Weights of a small multi-label audio tagger: adamw at rate 0.0014.
Rows from block 8 of a small multi-label audio tagger, named by matrix and row number. Rows with one number belong to one channel. Each number is 50 + 12 x the weight over its row's rms, rounded and kept within 0 to 99. All counts start at 0.
Before each channel's rows are labels from the 100 clips, of 14976, where the channel reaches its highest value: "responds to" is what is common among them. Only what is clearly more common there than usual is listed. The data: short read English sentences (LibriTTS-R). In brackets: how many of the 100.
# convs0: first 3x3 conv (model.blocks.8.convs.0.weight, 192x192x3x3, each kernel summed), inputs 0-95
# convs1: second 3x3 conv (model.blocks.8.convs.1.weight, 192x192x3x3, transposed, each kernel summed), outputs 0-95

responds to: the word "he" (33); the word "she" (25); the word "said" (25)
convs0.16:55 44 56 66 52 51 54 40 44 77 44 54 51 33 56 41 55 55 46 60 53 31 40 68 37 52 32 49 51 47 42 24 40 64 59 55 50 54 52 39 37 86 54 51 42 15 37 48 44 45 61 47 45 36 27 31 63 53 63 33 28 53 47 49 31 56 55 53 43 34 47 72 49 70 35 54 50 51 71 40 53 50 38 37 45 36 53 67 53 45 43 58 33 54 71 48
convs1.16:51 60 71 26 42 55 44 53 49 45 66 48 44 36 41 55 35 45 79 36 48 65 51 54 73 39 58 28 63 62 43 61 51 40 49 54 32 45 42 51 17 61 54 37 31 54 61 34 29 45 60 42 52 47 56 56 49 45 47 51 77 43 50 51 26 43 32 45 56 52 50 53 48 73 55 44 58 35 57 18 55 41 37 62 38 60 40 51 61 28 40 22 65 44 42 41

responds to: the word "it" (55); the word "is" (50); the word "was" (41)
convs0.166:52 33 33 54 50 37 44 45 45 56 36 44 50 44 37 57 51 58 41 50 63 46 60 46 52 60 38 43 33 44 45 35 50 49 47 41 35 33 58 27 43 54 44 46 75 26 49 46 54 46 43 61 56 56 53 72 72 55 27 46 42 68 46 60 44 56 49 42 67 66 56 31 61 25 46 59 43 61 67 48 35 73 41 53 52 44 52 38 69 31 73 43 79 53 42 31
convs1.166:34 49 40 57 50 46 48 46 16 26 56 55 51 65 33 31 49 46 34 56 48 51 53 60 51 34 57 71 55 53 49 58 44 47 20 38 31 46 29 57 46 32 39 57 45 36 41 42 44 52 65 43 53 37 42 65 54 67 43 55 33 60 59 61 48 45 55 40 57 53 68 60 40 66 37 34 68 30 33 30 54 62 51 47 46 54 43 59 35 45 31 43 54 45 51 64

responds to: the word "you" (38)
convs0.102:44 74 31 55 44 46 61 31 48 38 51 44 29 39 28 60 54 48 48 66 43 52 23 59 38 68 33 44 47 39 47 56 28 54 52 35 58 21 70 43 67 39 62 70 49 33 62 50 55 61 54 30 60 63 37 31 54 55 50 72 34 64 42 60 27 64 55 38 24 33 37 44 55 41 49 49 48 35 80 65 54 64 45 40 55 46 48 17 55 56 65 61 70 47 69 45
convs1.102:67 39 43 44 55 41 47 56 34 69 24 54 29 48 50 32 43 51 50 49 40 30 49 24 62 25 60 44 40 50 40 41 51 68 55 50 56 55 49 70 47 53 38 48 43 63 64 53 55 66 49 54 56 72 55 66 77 42 52 43 60 31 38 41 73 72 37 52 72 49 50 63 32 44 45 52 56 56 20 23 40 33 56 53 38 52 43 58 45 49 49 55 60 59 46 66

responds to: the word "you" (44)
convs0.183:40 63 24 59 47 28 53 53 46 46 21 50 55 72 62 69 68 37 42 61 63 65 55 59 34 68 46 56 40 45 55 39 47 53 53 51 63 45 49 47 48 28 34 57 56 35 46 43 33 61 37 64 61 69 53 38 51 42 37 47 47 61 53 42 33 48 51 72 42 61 29 64 43 45 43 43 57 41 66 64 53 37 52 45 22 44 59 33 48 67 59 74 63 47 48 30
convs1.183:64 36 55 37 31 47 39 30 70 35 30 46 74 75 51 38 54 38 59 67 55 62 36 32 61 50 55 59 49 60 38 31 38 64 53 59 47 46 54 60 55 54 51 52 47 66 63 39 46 63 82 50 54 56 65 50 53 25 61 35 66 32 69 61 67 53 52 59 53 22 56 50 64 44 40 40 46 33 48 47 42 38 61 81 58 63 44 42 50 54 42 42 35 55 35 50

responds to: the word "was" (58)
convs0.168:51 67 43 35 30 50 58 29 78 51 41 49 65 34 45 70 26 39 41 54 32 27 52 45 55 45 50 46 34 23 57 53 66 35 47 53 41 41 60 57 40 48 32 28 46 58 44 41 52 37 34 44 58 59 58 26 61 63 29 47 55 40 56 43 41 36 34 40 48 44 33 33 40 47 49 43 64 20 32 37 41 44 46 54 35 48 50 48 22 46 64 47 51 49 37 41
convs1.168:57 22 23 61 66 29 53 60 48 37 53 46 68 54 46 58 38 37 49 56 39 43 38 65 52 36 47 28 62 48 43 76 39 56 50 47 38 52 34 58 36 47 36 45 41 41 54 43 75 51 47 53 57 40 55 35 32 35 45 48 75 55 54 46 73 68 35 36 21 52 57 62 30 53 15 48 54 53 35 33 56 49 47 57 52 42 50 53 62 36 31 31 39 57 33 36

responds to: the word "you" (33); the word "do" (31)
convs0.182:64 62 45 61 54 55 39 32 38 33 36 53 63 47 62 59 34 42 23 60 18 32 38 53 56 52 33 35 44 37 55 35 29 52 56 28 27 35 34 43 48 73 40 60 74 46 38 37 51 71 39 57 53 40 48 51 58 53 52 23 42 40 41 22 43 48 53 38 43 55 41 48 57 50 46 54 62 39 64 28 59 46 33 49 48 29 65 32 57 48 37 66 51 50 53 52
convs1.182:62 55 26 56 43 58 44 41 55 44 76 40 30 46 45 37 63 66 67 79 79 58 61 48 49 63 62 53 58 62 57 56 52 40 54 72 40 47 72 44 44 64 52 58 20 65 38 54 47 48 71 46 65 68 60 59 62 50 26 57 54 83 32 56 59 55 45 32 66 50 53 53 71 40 54 54 46 30 65 66 63 57 42 64 59 68 49 47 41 31 72 42 41 49 68 35

responds to: the word "you" (44)
convs0.87:44 53 35 40 42 32 54 59 46 44 31 53 39 38 47 66 45 41 44 49 70 60 76 45 29 60 45 54 54 33 61 64 36 51 46 51 35 34 51 44 37 41 45 34 40 24 55 56 52 52 26 32 44 71 49 48 63 26 66 57 46 56 42 61 37 50 26 48 53 57 52 51 53 64 46 48 54 41 25 46 62 34 51 71 48 50 53 49 28 66 84 54 65 36 56 45
convs1.87:51 55 55 44 56 68 61 48 60 56 39 54 47 69 51 44 83 53 51 38 50 27 50 50 64 47 43 41 52 42 44 30 34 49 35 33 55 64 38 66 27 48 45 34 70 65 44 62 45 56 55 49 51 32 57 44 37 34 42 49 56 27 68 38 49 45 51 48 21 36 46 53 54 67 42 69 51 60 50 78 37 53 46 60 43 42 48 70 36 54 53 50 46 46 59 52

responds to: the word "he" (31)
convs0.187:39 55 44 49 61 33 72 54 33 62 60 44 43 52 34 79 48 72 22 44 67 46 83 34 44 42 66 40 58 41 41 36 54 58 26 54 45 32 65 47 43 47 23 62 56 43 74 45 45 50 40 44 33 70 54 42 61 55 41 44 63 47 50 52 32 40 51 53 36 58 41 22 61 62 39 39 57 47 51 52 67 41 36 51 59 46 48 24 53 51 38 47 59 51 34 48
convs1.187:32 23 55 43 26 32 32 48 70 43 46 37 56 51 66 33 59 44 51 54 42 49 25 64 44 32 38 32 46 46 27 53 44 33 35 36 57 58 23 50 34 39 50 38 70 34 29 55 50 40 44 42 52 64 40 48 39 27 44 27 59 57 22 41 51 50 46 43 49 35 51 37 48 43 38 45 55 35 40 59 54 45 58 33 37 42 47 55 40 50 46 29 35 41 46 40

responds to: the word "said" (71); the word "the" (57)
convs0.10:52 45 35 43 54 47 56 77 44 25 20 45 64 42 48 51 53 46 56 61 63 43 70 48 51 43 45 52 58 45 75 56 44 42 60 60 52 60 39 52 35 55 50 51 36 68 54 28 27 67 34 55 42 41 41 40 80 64 31 45 45 60 66 53 35 65 51 41 47 38 69 60 33 46 68 50 66 45 36 45 63 50 41 54 41 49 25 58 43 65 43 51 49 39 35 41
convs1.10:60 63 41 50 42 31 55 28 46 45 41 41 54 45 54 61 47 42 53 26 39 38 49 38 47 52 50 37 49 33 31 55 34 49 26 32 43 50 61 66 43 73 51 53 52 59 40 55 37 17 38 18 39 50 74 40 45 27 50 45 61 49 52 52 48 55 40 49 61 60 61 51 52 53 36 39 26 64 56 44 52 66 33 51 41 37 58 55 41 44 53 31 33 52 65 48

responds to: the word "he" (34); the word "said" (33)
convs0.74:54 70 47 50 49 37 63 42 67 53 37 37 50 58 58 72 48 55 33 58 50 31 38 55 62 46 55 35 45 43 48 63 52 60 34 53 61 32 49 42 41 50 42 55 43 33 43 33 46 65 35 42 43 49 51 55 58 66 64 43 45 58 46 47 37 17 37 52 47 40 23 49 46 68 39 47 56 60 33 33 56 56 43 18 42 47 52 42 29 54 76 63 34 29 41 30
convs1.74:34 41 40 49 43 35 43 25 53 38 56 24 56 50 49 43 54 66 44 39 33 49 62 27 40 53 40 44 55 54 56 69 55 65 53 38 38 46 64 53 40 59 44 42 45 66 46 26 53 33 59 56 50 29 67 29 46 49 36 48 49 30 43 49 61 24 31 50 39 56 61 52 41 59 58 42 39 64 25 39 58 27 37 31 34 61 49 59 34 47 45 39 45 65 16 47

responds to: the word "how" (33); the word "she" (28)
convs0.137:34 49 56 48 26 43 46 48 34 59 43 58 54 42 46 28 46 33 43 32 48 28 56 30 45 43 37 44 38 29 36 70 55 41 40 39 28 32 53 39 44 50 33 59 15 33 39 55 46 52 34 34 63 37 42 30 43 61 52 45 60 40 58 55 58 61 65 40 37 28 44 66 48 36 53 51 49 47 58 25 41 46 48 39 56 29 38 47 47 31 56 56 51 41 49 39
convs1.137:59 63 61 51 52 67 47 67 48 67 75 53 64 63 72 47 49 66 59 62 53 64 58 44 63 57 51 55 45 66 54 50 52 58 57 50 53 51 60 52 52 42 47 39 45 65 71 44 65 42 61 47 49 64 64 52 52 60 56 53 66 59 77 55 56 60 62 55 68 62 53 67 55 59 59 65 57 56 57 55 73 48 51 61 69 74 44 56 54 47 77 51 74 60 71 56

responds to: the word "was" (60)
convs0.2:60 70 52 62 33 44 62 49 47 54 33 47 55 56 46 54 41 43 45 57 45 43 59 59 55 67 40 45 53 38 63 66 66 37 29 48 58 40 56 41 53 52 64 58 33 47 38 55 48 49 57 17 28 38 67 27 59 36 49 46 52 46 40 28 18 20 57 72 51 29 32 47 51 71 47 55 45 70 65 52 65 46 52 37 54 39 48 69 39 48 53 40 46 43 54 62
convs1.2:54 39 63 62 54 56 47 49 53 54 45 58 50 53 62 71 62 70 45 37 50 39 62 60 61 29 66 79 46 44 52 39 43 69 59 36 29 54 48 48 40 64 50 68 56 41 63 60 39 58 58 64 57 40 30 40 43 61 46 76 51 48 54 67 57 68 55 52 58 53 64 45 37 55 73 54 66 53 46 49 57 58 58 59 51 49 51 51 64 64 46 49 50 53 78 55

responds to: the word "he" (47); the word "said" (28)
convs0.3:40 35 33 56 35 32 39 49 43 43 40 53 30 43 52 51 39 48 42 46 60 40 61 24 44 51 41 50 48 37 61 31 64 52 37 45 45 62 78 39 26 25 38 50 72 46 47 60 56 50 51 49 56 72 48 35 70 38 55 41 56 62 42 44 36 44 65 73 58 57 32 44 51 49 39 40 34 79 45 57 51 37 49 46 52 49 69 51 66 55 60 61 42 57 51 52
convs1.3:50 53 44 43 64 27 52 40 46 41 66 62 49 46 51 51 32 50 60 68 45 33 48 46 59 21 52 58 44 47 62 77 39 46 33 60 40 40 53 40 43 45 47 49 14 37 46 60 38 43 40 56 38 28 24 43 55 50 33 58 41 30 48 62 63 43 49 40 64 36 54 58 61 64 47 55 55 26 37 52 61 44 47 26 39 65 47 57 25 42 50 34 53 23 30 34

responds to: the word "said" (48); the word "i" (40)
convs0.161:32 59 56 38 56 42 64 36 76 51 28 46 44 35 57 73 47 60 54 46 63 53 38 33 47 52 41 38 58 55 54 40 32 50 51 30 48 30 77 28 45 46 41 60 39 30 56 46 46 66 28 36 43 69 49 50 74 62 46 54 55 55 45 38 73 34 46 78 48 46 38 39 47 58 60 46 48 53 42 66 62 60 45 56 42 48 60 51 41 62 51 39 44 33 59 44
convs1.161:74 52 45 56 69 50 52 48 37 39 50 59 55 41 43 43 28 52 63 66 43 34 51 64 34 51 40 25 67 66 45 57 55 67 34 56 41 31 34 45 50 58 51 55 57 49 50 53 46 43 49 66 77 44 50 54 67 56 57 65 61 41 39 62 32 75 62 29 57 61 56 57 58 40 48 48 39 46 58 64 70 51 42 29 47 57 25 59 61 48 41 25 52 64 37 43

responds to: the word "he" (29); the word "so" (28)
convs0.49:45 46 63 39 34 44 63 29 26 19 40 51 52 32 43 51 50 44 25 67 48 47 55 53 53 56 38 59 38 46 45 55 49 58 47 28 44 43 50 44 47 60 48 44 60 54 54 34 30 38 49 46 46 49 40 35 47 50 52 50 38 72 59 34 37 36 54 66 39 39 38 42 35 74 52 65 68 23 67 51 40 50 32 56 08 51 55 49 54 59 55 68 47 34 58 48
convs1.49:56 63 49 50 37 43 42 55 55 48 54 49 48 55 54 42 42 36 69 41 62 45 49 48 36 56 69 47 45 67 49 66 53 37 51 47 68 56 53 59 47 36 78 40 53 36 35 60 55 46 58 69 55 44 30 58 61 64 64 40 36 31 15 52 48 50 64 39 72 57 31 51 73 51 44 42 54 32 68 58 70 51 43 36 61 61 32 48 42 33 47 20 38 53 44 33