Weights of a small multi-label audio tagger: 132.2 epochs.
Rows from block 2 of a small multi-label audio tagger, named by matrix and row number. Rows with one number belong to one channel. Each number is 128 + 24 x the weight over its row's rms, rounded and kept within 0 to 255. All counts start at 0.
Before each channel's rows are labels from the 100 clips, of 14976, where the channel reaches its highest value: "responds to" is what is common among them. Only what is clearly more common there than usual is listed. The data: short read English sentences (LibriTTS-R). In brackets: how many of the 100.
# convs0: first 3x3 conv (model.blocks.2.convs.0.weight, 96x96x3x3, each kernel summed), inputs 48-95
# convs1: second 3x3 conv (model.blocks.2.convs.1.weight, 96x96x3x3, transposed, each kernel summed), outputs 48-95

responds to: voice: male (81)
convs0.27 [141  94 104 133 155 120 117 153 102 111 146 100 118 161 119 151 120 113 116 111 134 138  96 117 110 167 103 115 107 105 114 158 139 138 143 144  90 107 155 112 121 126 130 163  81 151 127 123]
convs1.27 [121 112 149 158 155 151 117 130 127 126  87 162 152 114 147 134 168 125 129 146 125 171 116 125  70 118 104 124 149 102  90 110 108 109 143  98 143 186 133 108 157 110 101 127 140 155 140 155]

responds to: voice: female (87)
convs0.67 [164 120 127 131 147 140 142 128 163 131  72 143 139 144  79 120 155 137  79 120 142 168 150 132 141 160  91 136  93 133  96 100 165 133 162 116 121 141 161 142 156 142 138 140 147 163  90 120]
convs1.67 [157 143 132 150  79 136 136 120 148 165 112 159  93 106 147 126 125 116 117 118 103 125 162 117 127  90 152 114 140 118 142 152 133 151 159  87 153 124 139 100  56 100 125 114 145 159 135 124]

responds to: voice: male (89)
convs0.29 [ 91 118 133 124 120  93  92 132 102 125  82  68  83 183 120 123 149 143 154 148 167 164 129 144 124 131 150 142 104 123 131 144 130 152 129 111 122 101 154 130 143 146  93 122 117 110 136 107]
convs1.29 [161 123 126 152 114 128 137 142 129 185 159 178 198 110 152 113  91 140 108 122 163 154 107 131 129 110 148 157 156 128  91 159 122 155 143 133 160 142 155 161 163 124 152 151 161 153 104 137]

responds to: voice: female (81)
convs0.46 [168 115 115 156 132 105 128 112 133 137 150 141 102 134 144 119 114 131 147 129 157 111  76 110 137 123 115 112 143 169 114 101 138 108 194 128 125 114 136 114 104 115 135  98 110 175 124 101]
convs1.46 [120 129 126 108 134 136 124 115 126 119 175 113 125 148 133 139 113  78 154 144 129  80 145 152 132 119 116 135 145 116 152 134 131 122 123 127 138 161 171 149 150 119 150 108 146  61  80 171]

responds to: voice: female (81)
convs0.48 [165 121 123 168 115 147  96 117 146 105 106  97 104 110 117 118 100 111 108 131 134  99 145 154 138 131  98  90 119 118 120 129 128  94 138 136 128 122 175 144 117 137 128  95 138 147  91 128]
convs1.48 [138 134 130 140 102 135 158 131 139 128 126 159 152 120  94 153 148  76 109 156 112  70 154 137 127  99 137 120 128 148 133 142 144 156 138 136 117 138 137 129  77 126 173 146 138  84 130 108]

responds to: the word "said" (28)
convs0.5 [131 109 107 128  86 128 147 175 149 105 128 135  79 132 118  94 115 112  72 108 133 113  65 159 113 128 157 116 138 165 132 137 141 114 162 102 118 124 139 110 134 139 128 130  88 126 139 119]
convs1.5 [129 134  80 141 132 135 143 162 119 135 135 102 116  89  84 107 144 117 132 113 154 136 106  88 137 103 129 111  95 102 142 106 133 130 145 132 115  96 106  96 133 102 118 133 117 127 113 119]

responds to: voice: male (74)
convs0.52 [113 133  80 141 133  78  86 139 120  95 126 103 158 118 136 142 120 134  81 133 110 105  94  61 128 168 132  90 134  95 117 134 107 131 123 117 143 148 136 103 121 131 106 140 135 136 131 130]
convs1.52 [110 135  88 118 127 113 153 153 126 116 137 131 163 168 132 163 118 143 138 158 146 153 133 130 124 147 123 143 123 140 108 120 135 138 172 128 171 116 129 133 164 100  94 158 153 137 154 138]