{"n_mels": 64, "drop_path": 0.05, "kernel_size": 3, "avg_pool_shortcut": false, "widths": [96, 192, 384], "init": "kaiming_normal", "optimizer": "adamw", "grad_clip": 1.0, "batch_size": 128, "epochs": 132.2, "final_lr_fraction": 0.1}
Rows from block 6 of a small multi-label audio tagger, named by matrix and row number. Rows with one number belong to one channel. Each number is 128 + 24 x the weight over its row's rms, rounded and kept within 0 to 255. All counts start at 0. Numbers have three digits each. After the name is the row's rms in percent of the matrix's.
After each channel's rows are labels from the 100 clips, of 14976, where the channel reaches its highest value: "top examples" is what is common among them; "peak in band" is the frequency band that holds the peak. Only what is clearly more common there than usual is listed. The data: short read English sentences (LibriTTS-R). In brackets: how many of the 100.
# convs0: first 3x3 conv (model.blocks.6.convs.0.weight, 192x192x3x3, each kernel summed), inputs 0-191
# convs1: second 3x3 conv (model.blocks.6.convs.1.weight, 192x192x3x3, transposed, each kernel summed), outputs 0-191

convs0.146 097:124109163145130113104138137101069109111152100123147091131067100119153131119142135126142129101174117088125141142123118106139154129125156106152136090098107127059139159116140123134085116102153112124127175089161118143130128149099126115089128160147101167124111141096130148117136163101089155117134122141101155180135175139113100116152141123158112123138120102127152140101167133096118137132162136101098110138106096170151069120138138135087112097170152135102136131164169101074077104129101138090135081141128113148113152138106126102098115118154130107151141111156109142159116122133114139127
convs1.146 091:136141127148147130096146143124168164106141143147073147109077151084110093147171141102121097117080127167102120131113123151102114105140145146115098112129090134141091114114124169106121136110124127153131145147149105109112166143111141129158142120124163131154130112107132140120135133131166178152113125059111132126127159119127188148140142107125192099139099113135131150136132100137124122142169157125108136134118125099118124106095102115118173115147131166187093125124138152143129140132121100138135105103105082089079086100121115150106156152161122120114097103117063143126119152131161161165
top examples: the word "was" (46)
peak in band: 2000 to 4000 Hz (97)

convs0.62 110:157137122112079122116067144091128135176151149098139113114099073129063111115133105112078160093133107130119096087081165107122116140150139086150119075108141122086102115127122137120145120163132135139097101157104107137161163111147123128129172118124129141116098119123149140113131131143109122141137151092119094138080121157094135131127118169132147137120137134162134178159132103149115144145159122156130140162123139145134116159080131161116155146117112114121162148144109067141116103084125091149103148113116114088151127103082143133146095106157140103117143173118124116127102115162133149117
convs1.62 116:104144120139130154136155090116145140095130093122062169132137138092134088091125151127148117100132123134127170157180132135152099106141112170129142145111093160143121148159124112118143089147130172110140119114157119110145129138125154115137139099129150156162156146099141110123117106128166109110078088085133118065123109098130119106143110109166096112147133138060106131115130131148094132087121107136114077124136111130150109114131115108120107121100111147118161113140100148059101134068135113078100125130131128111121142150146169133117159152165162153162117096128115169116120128136128132156
top examples: the word "was" (53); the word "it" (36); the word "is" (35)
peak in band: 2000 to 4000 Hz (98)

convs0.2 098:120141155081116099094148124148166124111152100130150137159089102112068114155087187104129153086146156074128087096131115141094110101155126179148148117129125132104127114148096117110084101102154156163113092096109128135117150131109101126099143105137095135121114140139139167128113076100128102147101112140137108163152127154129152113126109098154142107128122082137164156124141088118152137098166144101131108155143092147121088119125132122119155157131181152146128139146105071120101131095138147131100137096113107130108112123091164086098137125108116113130129127104111123104087124134098136120
convs1.2 098:134130095213155133097135145131150089119145195137146125124123119144159121129142160139112118131122138112138181087116109130155102148113122148083159150103119125142129121131122140141139161127085108145108135145102092101110115129137158123164148149127136150118197120139125135100115083145138102121148113122151135135091163130154105123120172148128121114105120129075111162132124134157125083108133139091126143127123116121143134084145113120138169135129104164130182110103094144159094114079111133136105154113077153103128159153121068130110146152119124134158144073120100159158125171150144136140
top examples: the word "was" (46); the word "it" (30)
peak in band: 2000 to 4000 Hz (99)

convs0.50 099:103087148131131147105120154126135157098124144076104155091156095130132131117174097116127081160081099179121131134130101105132147082120128110137147122169147130162130190124121104145143085117085111095163161098121118123139145151126153108104158119129117109112148124125144118115172145101132137119098148100116145133123155104111123128135128170145137100137139108102117129144167107127094164116152143133157079137105155125122118105140138149147085115154150126119160113098091094158124100138151107134107139111108124127198096103096174094135100153074116084132135155088134140122119139126157113093
convs1.50 105:136130100104121142122139083133153143155137128131151159148073135137160162116118158121200152094150082110100148053114128125127120111150137148116096163087119133123145123131106138138153147133164114128148138103086150141114127147164143101162102060115116130115153153091141161154100128126102136153137125132124093104144140160115098119161124151112134132133134182107113165095153126126138110190108118147143148131116158092117154107159140152099194118129136150123108164092123131109095146119149086109108122119101157177089102113152153132106148135113126113110129164111135147123113143129124130097
top examples: the word "was" (28)
peak in band: 500 to 1000 Hz (67)

convs0.183 102:111116100147094150188132102140135099160097107129128158123155116140119133105089104123112129117141126218116109108122142157145171127125136127140143142057146131100101097080163106140121112138104103125129111150118147158123086132189129129119096099106146156155102131115164112155149133137124110118186153151119179145141156144143139175137126139101198135123115140147124140129146104094165096176109101105135176172151143116131140120137106133122112138133137138171125140116111112088137129115152143170116110101139103115103115150146128108132116119085127100120112142144124120095156103134150151143
convs1.183 092:121132140123113141169121136103157124076122089144110116115083096104156089139099146120199104139107159149133133112163118129168139124101156142125156098096125101084121108101085111149127149126139092145108120156110142113091143186140146127154101121164147159121141120155112139118137108128135122128101156121118120106084112088171109128138121149144133149142137113123150123123124119132148107133086112121050159137116111107143164122135148082147120142120136144081082112102086104093123150084095142083124094127142097103138125136140147201107117144141115122110111114118131114129170122093142143156
top examples: the word "said" (69); the word "she" (33); the word "he" (29)
peak in band: 2000 to 4000 Hz (77)

convs0.161 091:122136133126115096125101092119131119073089138143140151153124111162108116111137124095156145095126114152101091127061100096141135095159153132162113089126096110128122122121149120128085078105112151149139139123126127054127130109100151111147152117132099143130156112142107139107117128152181143150119138108132159122133159155118116108108157105135110136126143126140141112091097151124158142156152134088124103122123167124105109182108104130124129101158043144109145117103164135136132126124131145098153108120146111140135091116102107134110096148121078113078139069103161077110137102126124139094
convs1.161 101:126102144128092151125094138113156125125131099087151132116148133155142141145100117141110076091128124083122132155109155117148143107081106102107149130110143150135090103111138146136131117162119156171110105114096097145102148137152100121067117108142132128102134162146116125104116115098129140117176152173120188112153093157161143142144138176113166127123118149155185111152148086125100111115143116111135081106135147135121136157148159117158181154093125143142154182168110146162117101103139132142102129132096167145112106126124097099151142067102130113108147146103122141151104139105148135118
top examples: the word "you" (36)
peak in band: 1000 to 2000 Hz (52)

convs0.79 110:087112137132142117119120138096106066133116158097141096105105108059136158102106102100099121095114079151118109097076159079115131103146169100135117090073102111093155103111138123152132170101128103123120104070135141072145160112087081139130147154120099101140119125159134113115146116140089139134156138123139137154141148143101156115092111150141133169129125107169143119137119138120132139108135114154127120156115129109122138102096143128147162116125160132131147113142134094150090147137103101144135124137101090122103104154095160124112110129119160108102109175117141110097126132151094170111
convs1.79 096:118127107139105112170149186137181166133155164152067144153149168127153112139156135090136110088145130106134168150151106141161128161144089130135108139093104145133122107137107105130130145120104138167151154113115111077129156092147158138105149146169178145141178143122134156153149141132149131128105137133114108143127128151156135145160101133136149113160151146121133093127131162131141110134138129093143121114140137146156115101114150109102118118117156146077166102155146163099160153113139109152136111107134114080108153124111150156107110196130107132160164095137107153179117172119097126118
top examples: the word "you" (37)
peak in band: 1000 to 2000 Hz (50); 500 to 1000 Hz (30)

convs0.109 086:098116123144115163125132162111079138145123117128123095119120097122126122134107119145142108147137084140134121125150165122132151126073131098104134139115119157122133154174079168084163123090112095140089089085131099143139136133097132115147121149161136149154101121150167093170120153119123107109120098157123116143139105112096126166157163137124157118099147114084150136095116106103164090127103152137156125102125118134176164122094146157148110134164077085103144086119161087144126129139138133156135137101139097162115101125106125099119073114121127142108112120150163165096144116165165142095
convs1.109 101:099113129144113139101157097104137172080124060124110157116174151121128133109137112127127116102119132132113124090133116137093127090119125146104116117138101155141141143123115120075160131185104135144157147115105123144149105163118122118119091179114146083137116157114123127111128132143108157152152103133101132139116158143111138162164113156177112155138133164106083151107093159168118177119122103115105094129120095137144124121129124140111069090128131096113144108128036148081148126132106136103119084137153139178148112139150150131111114121116121131106127128155139143166131149086101113124
top examples: the word "was" (30)
peak in band: 1000 to 2000 Hz (74)

convs0.96 113:107127125123107139067081147166153143133059096097127093163171101132135113110122158111137112100131113157156119119073135147161163077148133099088111132115129137147113114163148108090147138119089161124103100100146153146138140148078174117170119121161119129095122152142100121140145135111120128123128118131131123149093155138130156139185136129090123128146142133106151151123142098166129138120123129140129102099143128136143150147087129156140119157126158103079119100078115114158106137104159140137126112098094101140129122118119116109093149162115118172123119148128143076142091117126186166131
convs1.96 104:140112120115138101077141099112153155118132099116124159110128141102129106120144118141139154098140122125113130161130124147096100140120141158084087127135124113096184138095108118098129100097099160113160099112132089115112078125118118129115106103112089117131112106117115163127126094135105117100111108098146103159119129119100124122096106157100147138153142114113069112146129095076128148151120120174137082079104115162134142133120118140103154139108120086124127127126120092082129075087098166114165116085175104135101162151140140157128086087135142152134150180151141151135128152092124155113
top examples: the word "you" (47)
peak in band: 2000 to 4000 Hz (81)

convs0.136 100:119103114125090136169126099132101131176093129145128104115149101082104122143110142174117076126123124155147142107118117141095190102156157152143104135116147145085082142139157138164120156142134139148109094170168139128147119160135122153131147125136113147125175147143109110121139130155100105140144126131083137139102160112090140122176111081113130118125107109118116141131126137136168090102107106129137148166161080122095169138161112109109089073126082142105130161084108124166079160124140130105133117116124150136140117146124114150163169101111105122122113140135140122134159112154072151119
convs1.136 095:160124153120109128153150147094130087135102127122130149123112144114109106116097142108137145126146167109106138140123122101146114120143096111090156054130085131111148085119080137125124155115119176103142088119128082135118149124092116159148114131144187130111138097113079133075128131114110131158133140149116106095136099132151101101099121143183122129171131100157135157097131128127088158120116147125169133106103139107133137123148097131170146144131154139112115126139156074119153107090143110108119132132105127105094138132134135113110181166159183125171119126139125157086103126087166084140
top examples: the word "said" (57); the word "he" (29); the word "she" (26)
peak in band: 2000 to 4000 Hz (91)

convs0.122 092:081126176099133088136045107109114128117065144151096118130137123113125111153156119150076118111126123142115112135134114144113117108152143105101101150090109132088121138071154143107094121138097099152075112114117133107125148107080115147140168095101122118165134139119150207148110135125129136117137155093135095164144154102141150103147124120134151130132156169136162134112116110141100142176095133107127066140136083116135125157097133123106152122150127132104139109121188118149140153135118129097127106135108112146133123096093109137126108123112116164117104135130127129113082106123130163145
convs1.122 111:130145118151160109096110097096173163137142122130118149095165145153117139136090103148108089141102124111118185089118153088119163136144126117124104130106148113092072113117120155131159140124125152103136133113146102157101082120161111153066145122115138130124156140085114100149149147125106120149166105138168154071128140124128096120077105148133122150113113113144106125155141152100127101140112108128128139138110157121122099093131175103147134128125154144159157143116080099140112113143138122132104092141141122165113095081116137095140118078149109070144170106087140112151141154092122155130
top examples: the word "was" (60)
peak in band: 2000 to 4000 Hz (70)

convs0.152 089:128135134089118124150091111120153107089155099143080133100158124090127110127163127107070157133104088110162133108101075115097095137134136148090136109120176177079136149101122147083118146157114112124149105137100103151095149099131139130125125143152163113148133118134130127148127131162134148148103121145138150131114115156116128093132118110079127157116154140098137176074161153105134125142151101128150111152098150111123100113133104110108117116109173163087145120114118082129115105154137147131112121162103133127109112087137147130164122109131160083161118124115199150090145106103125096146
convs1.152 093:135166140121141103101146144095142096152120153106117126147117113110092116154139112095137103103145094114099101116149152150108072142076108103182139139149068165108143139156083144132131086114137110112128178140154136121141105103145108155116130136080109142167096138127117112129119148107098148132149116149128126129162125103084104133178119154155183112119127129125140168098144143115104150128157126136144092102135129122116126130122141170120122150102165117167121130162164137171121143115143134135138102151098160138126111167098146103130138152132109198097136166145140184129117118170155107105
top examples: the word "was" (34)
peak in band: 1000 to 2000 Hz (59)

convs0.53 100:114087143116124105165103120133107108150120108145132121138123133111126078096166114102116165080150185128109135119097126134126104141155111122150131103127111114085101097118113127135175118146138114185113177130147114143108091121170146109109125113160162138125136086128136182128082113122162104103107113153096105123139137124157057121116104140123118120133149160135125126168159117142128103156093177083107180147117145137139173143110118102138123140124098133160144132133094120148106143122096117115133135077122095159103133119131081102141145143136122104124158131158143137127184077110153121155
convs1.53 100:109131126102152097129135162134124107123100153069122132137138109080134135123098154108155135134118090149095066126063144114118111126159117107098167088135138085124128143121133125106121117088129168106169109126116123159118144122127132123091111125134111104104139128125145120115148144148123135133122091107170156148155121101142166127106142116123156097088138078142135100103131133125112102125168128137122104086126151089159108163098100146115133117150146098135090110103180096129117096105161091108122126130121150125094167116107146096121140128116135114159122201102100149132114191125172087143
top examples: the word "said" (85); the word "he" (50); the word "she" (35)
peak in band: 2000 to 4000 Hz (90)

convs0.177 113:099140107119077113170135158146166100136080105134122120092126065122136095151124096137077143143117178155103139119119113132133176109113117129125131124117137158152140112110154121115214128165084119142124159202115130161108094128135101147132077096152103138122150082116094125130114116121097084144149133131136150136166133126138104136127093118142156118113090113118128128130166136123153126120104137111151157168156138131139128143127161110125098148164155168148145129121138130124147142129148099151135128130141120147141126113119152129149080103097114068161120100112110112140154092114129136181
convs1.177 099:104141119128103127105139157112135099143128119155136144160114149120098108143115150101126132124122165155177132117148159150089133154151141122139140115153110122124140121167042137127099119147155147116143166121156152153160123176165124142114134088158105072131142143163101125156130143113124165173126126158102151143092138184146146136130123136102124183152107127143137143166138077115155102133142124142166178145163129114131142126168136087165127148111073111137107130103144164092125142107131169089150159153081139135074117151169124130115122090137124113133145133132132115155120152130120120158
top examples: the word "said" (65); the word "he" (40)
peak in band: 2000 to 4000 Hz (72)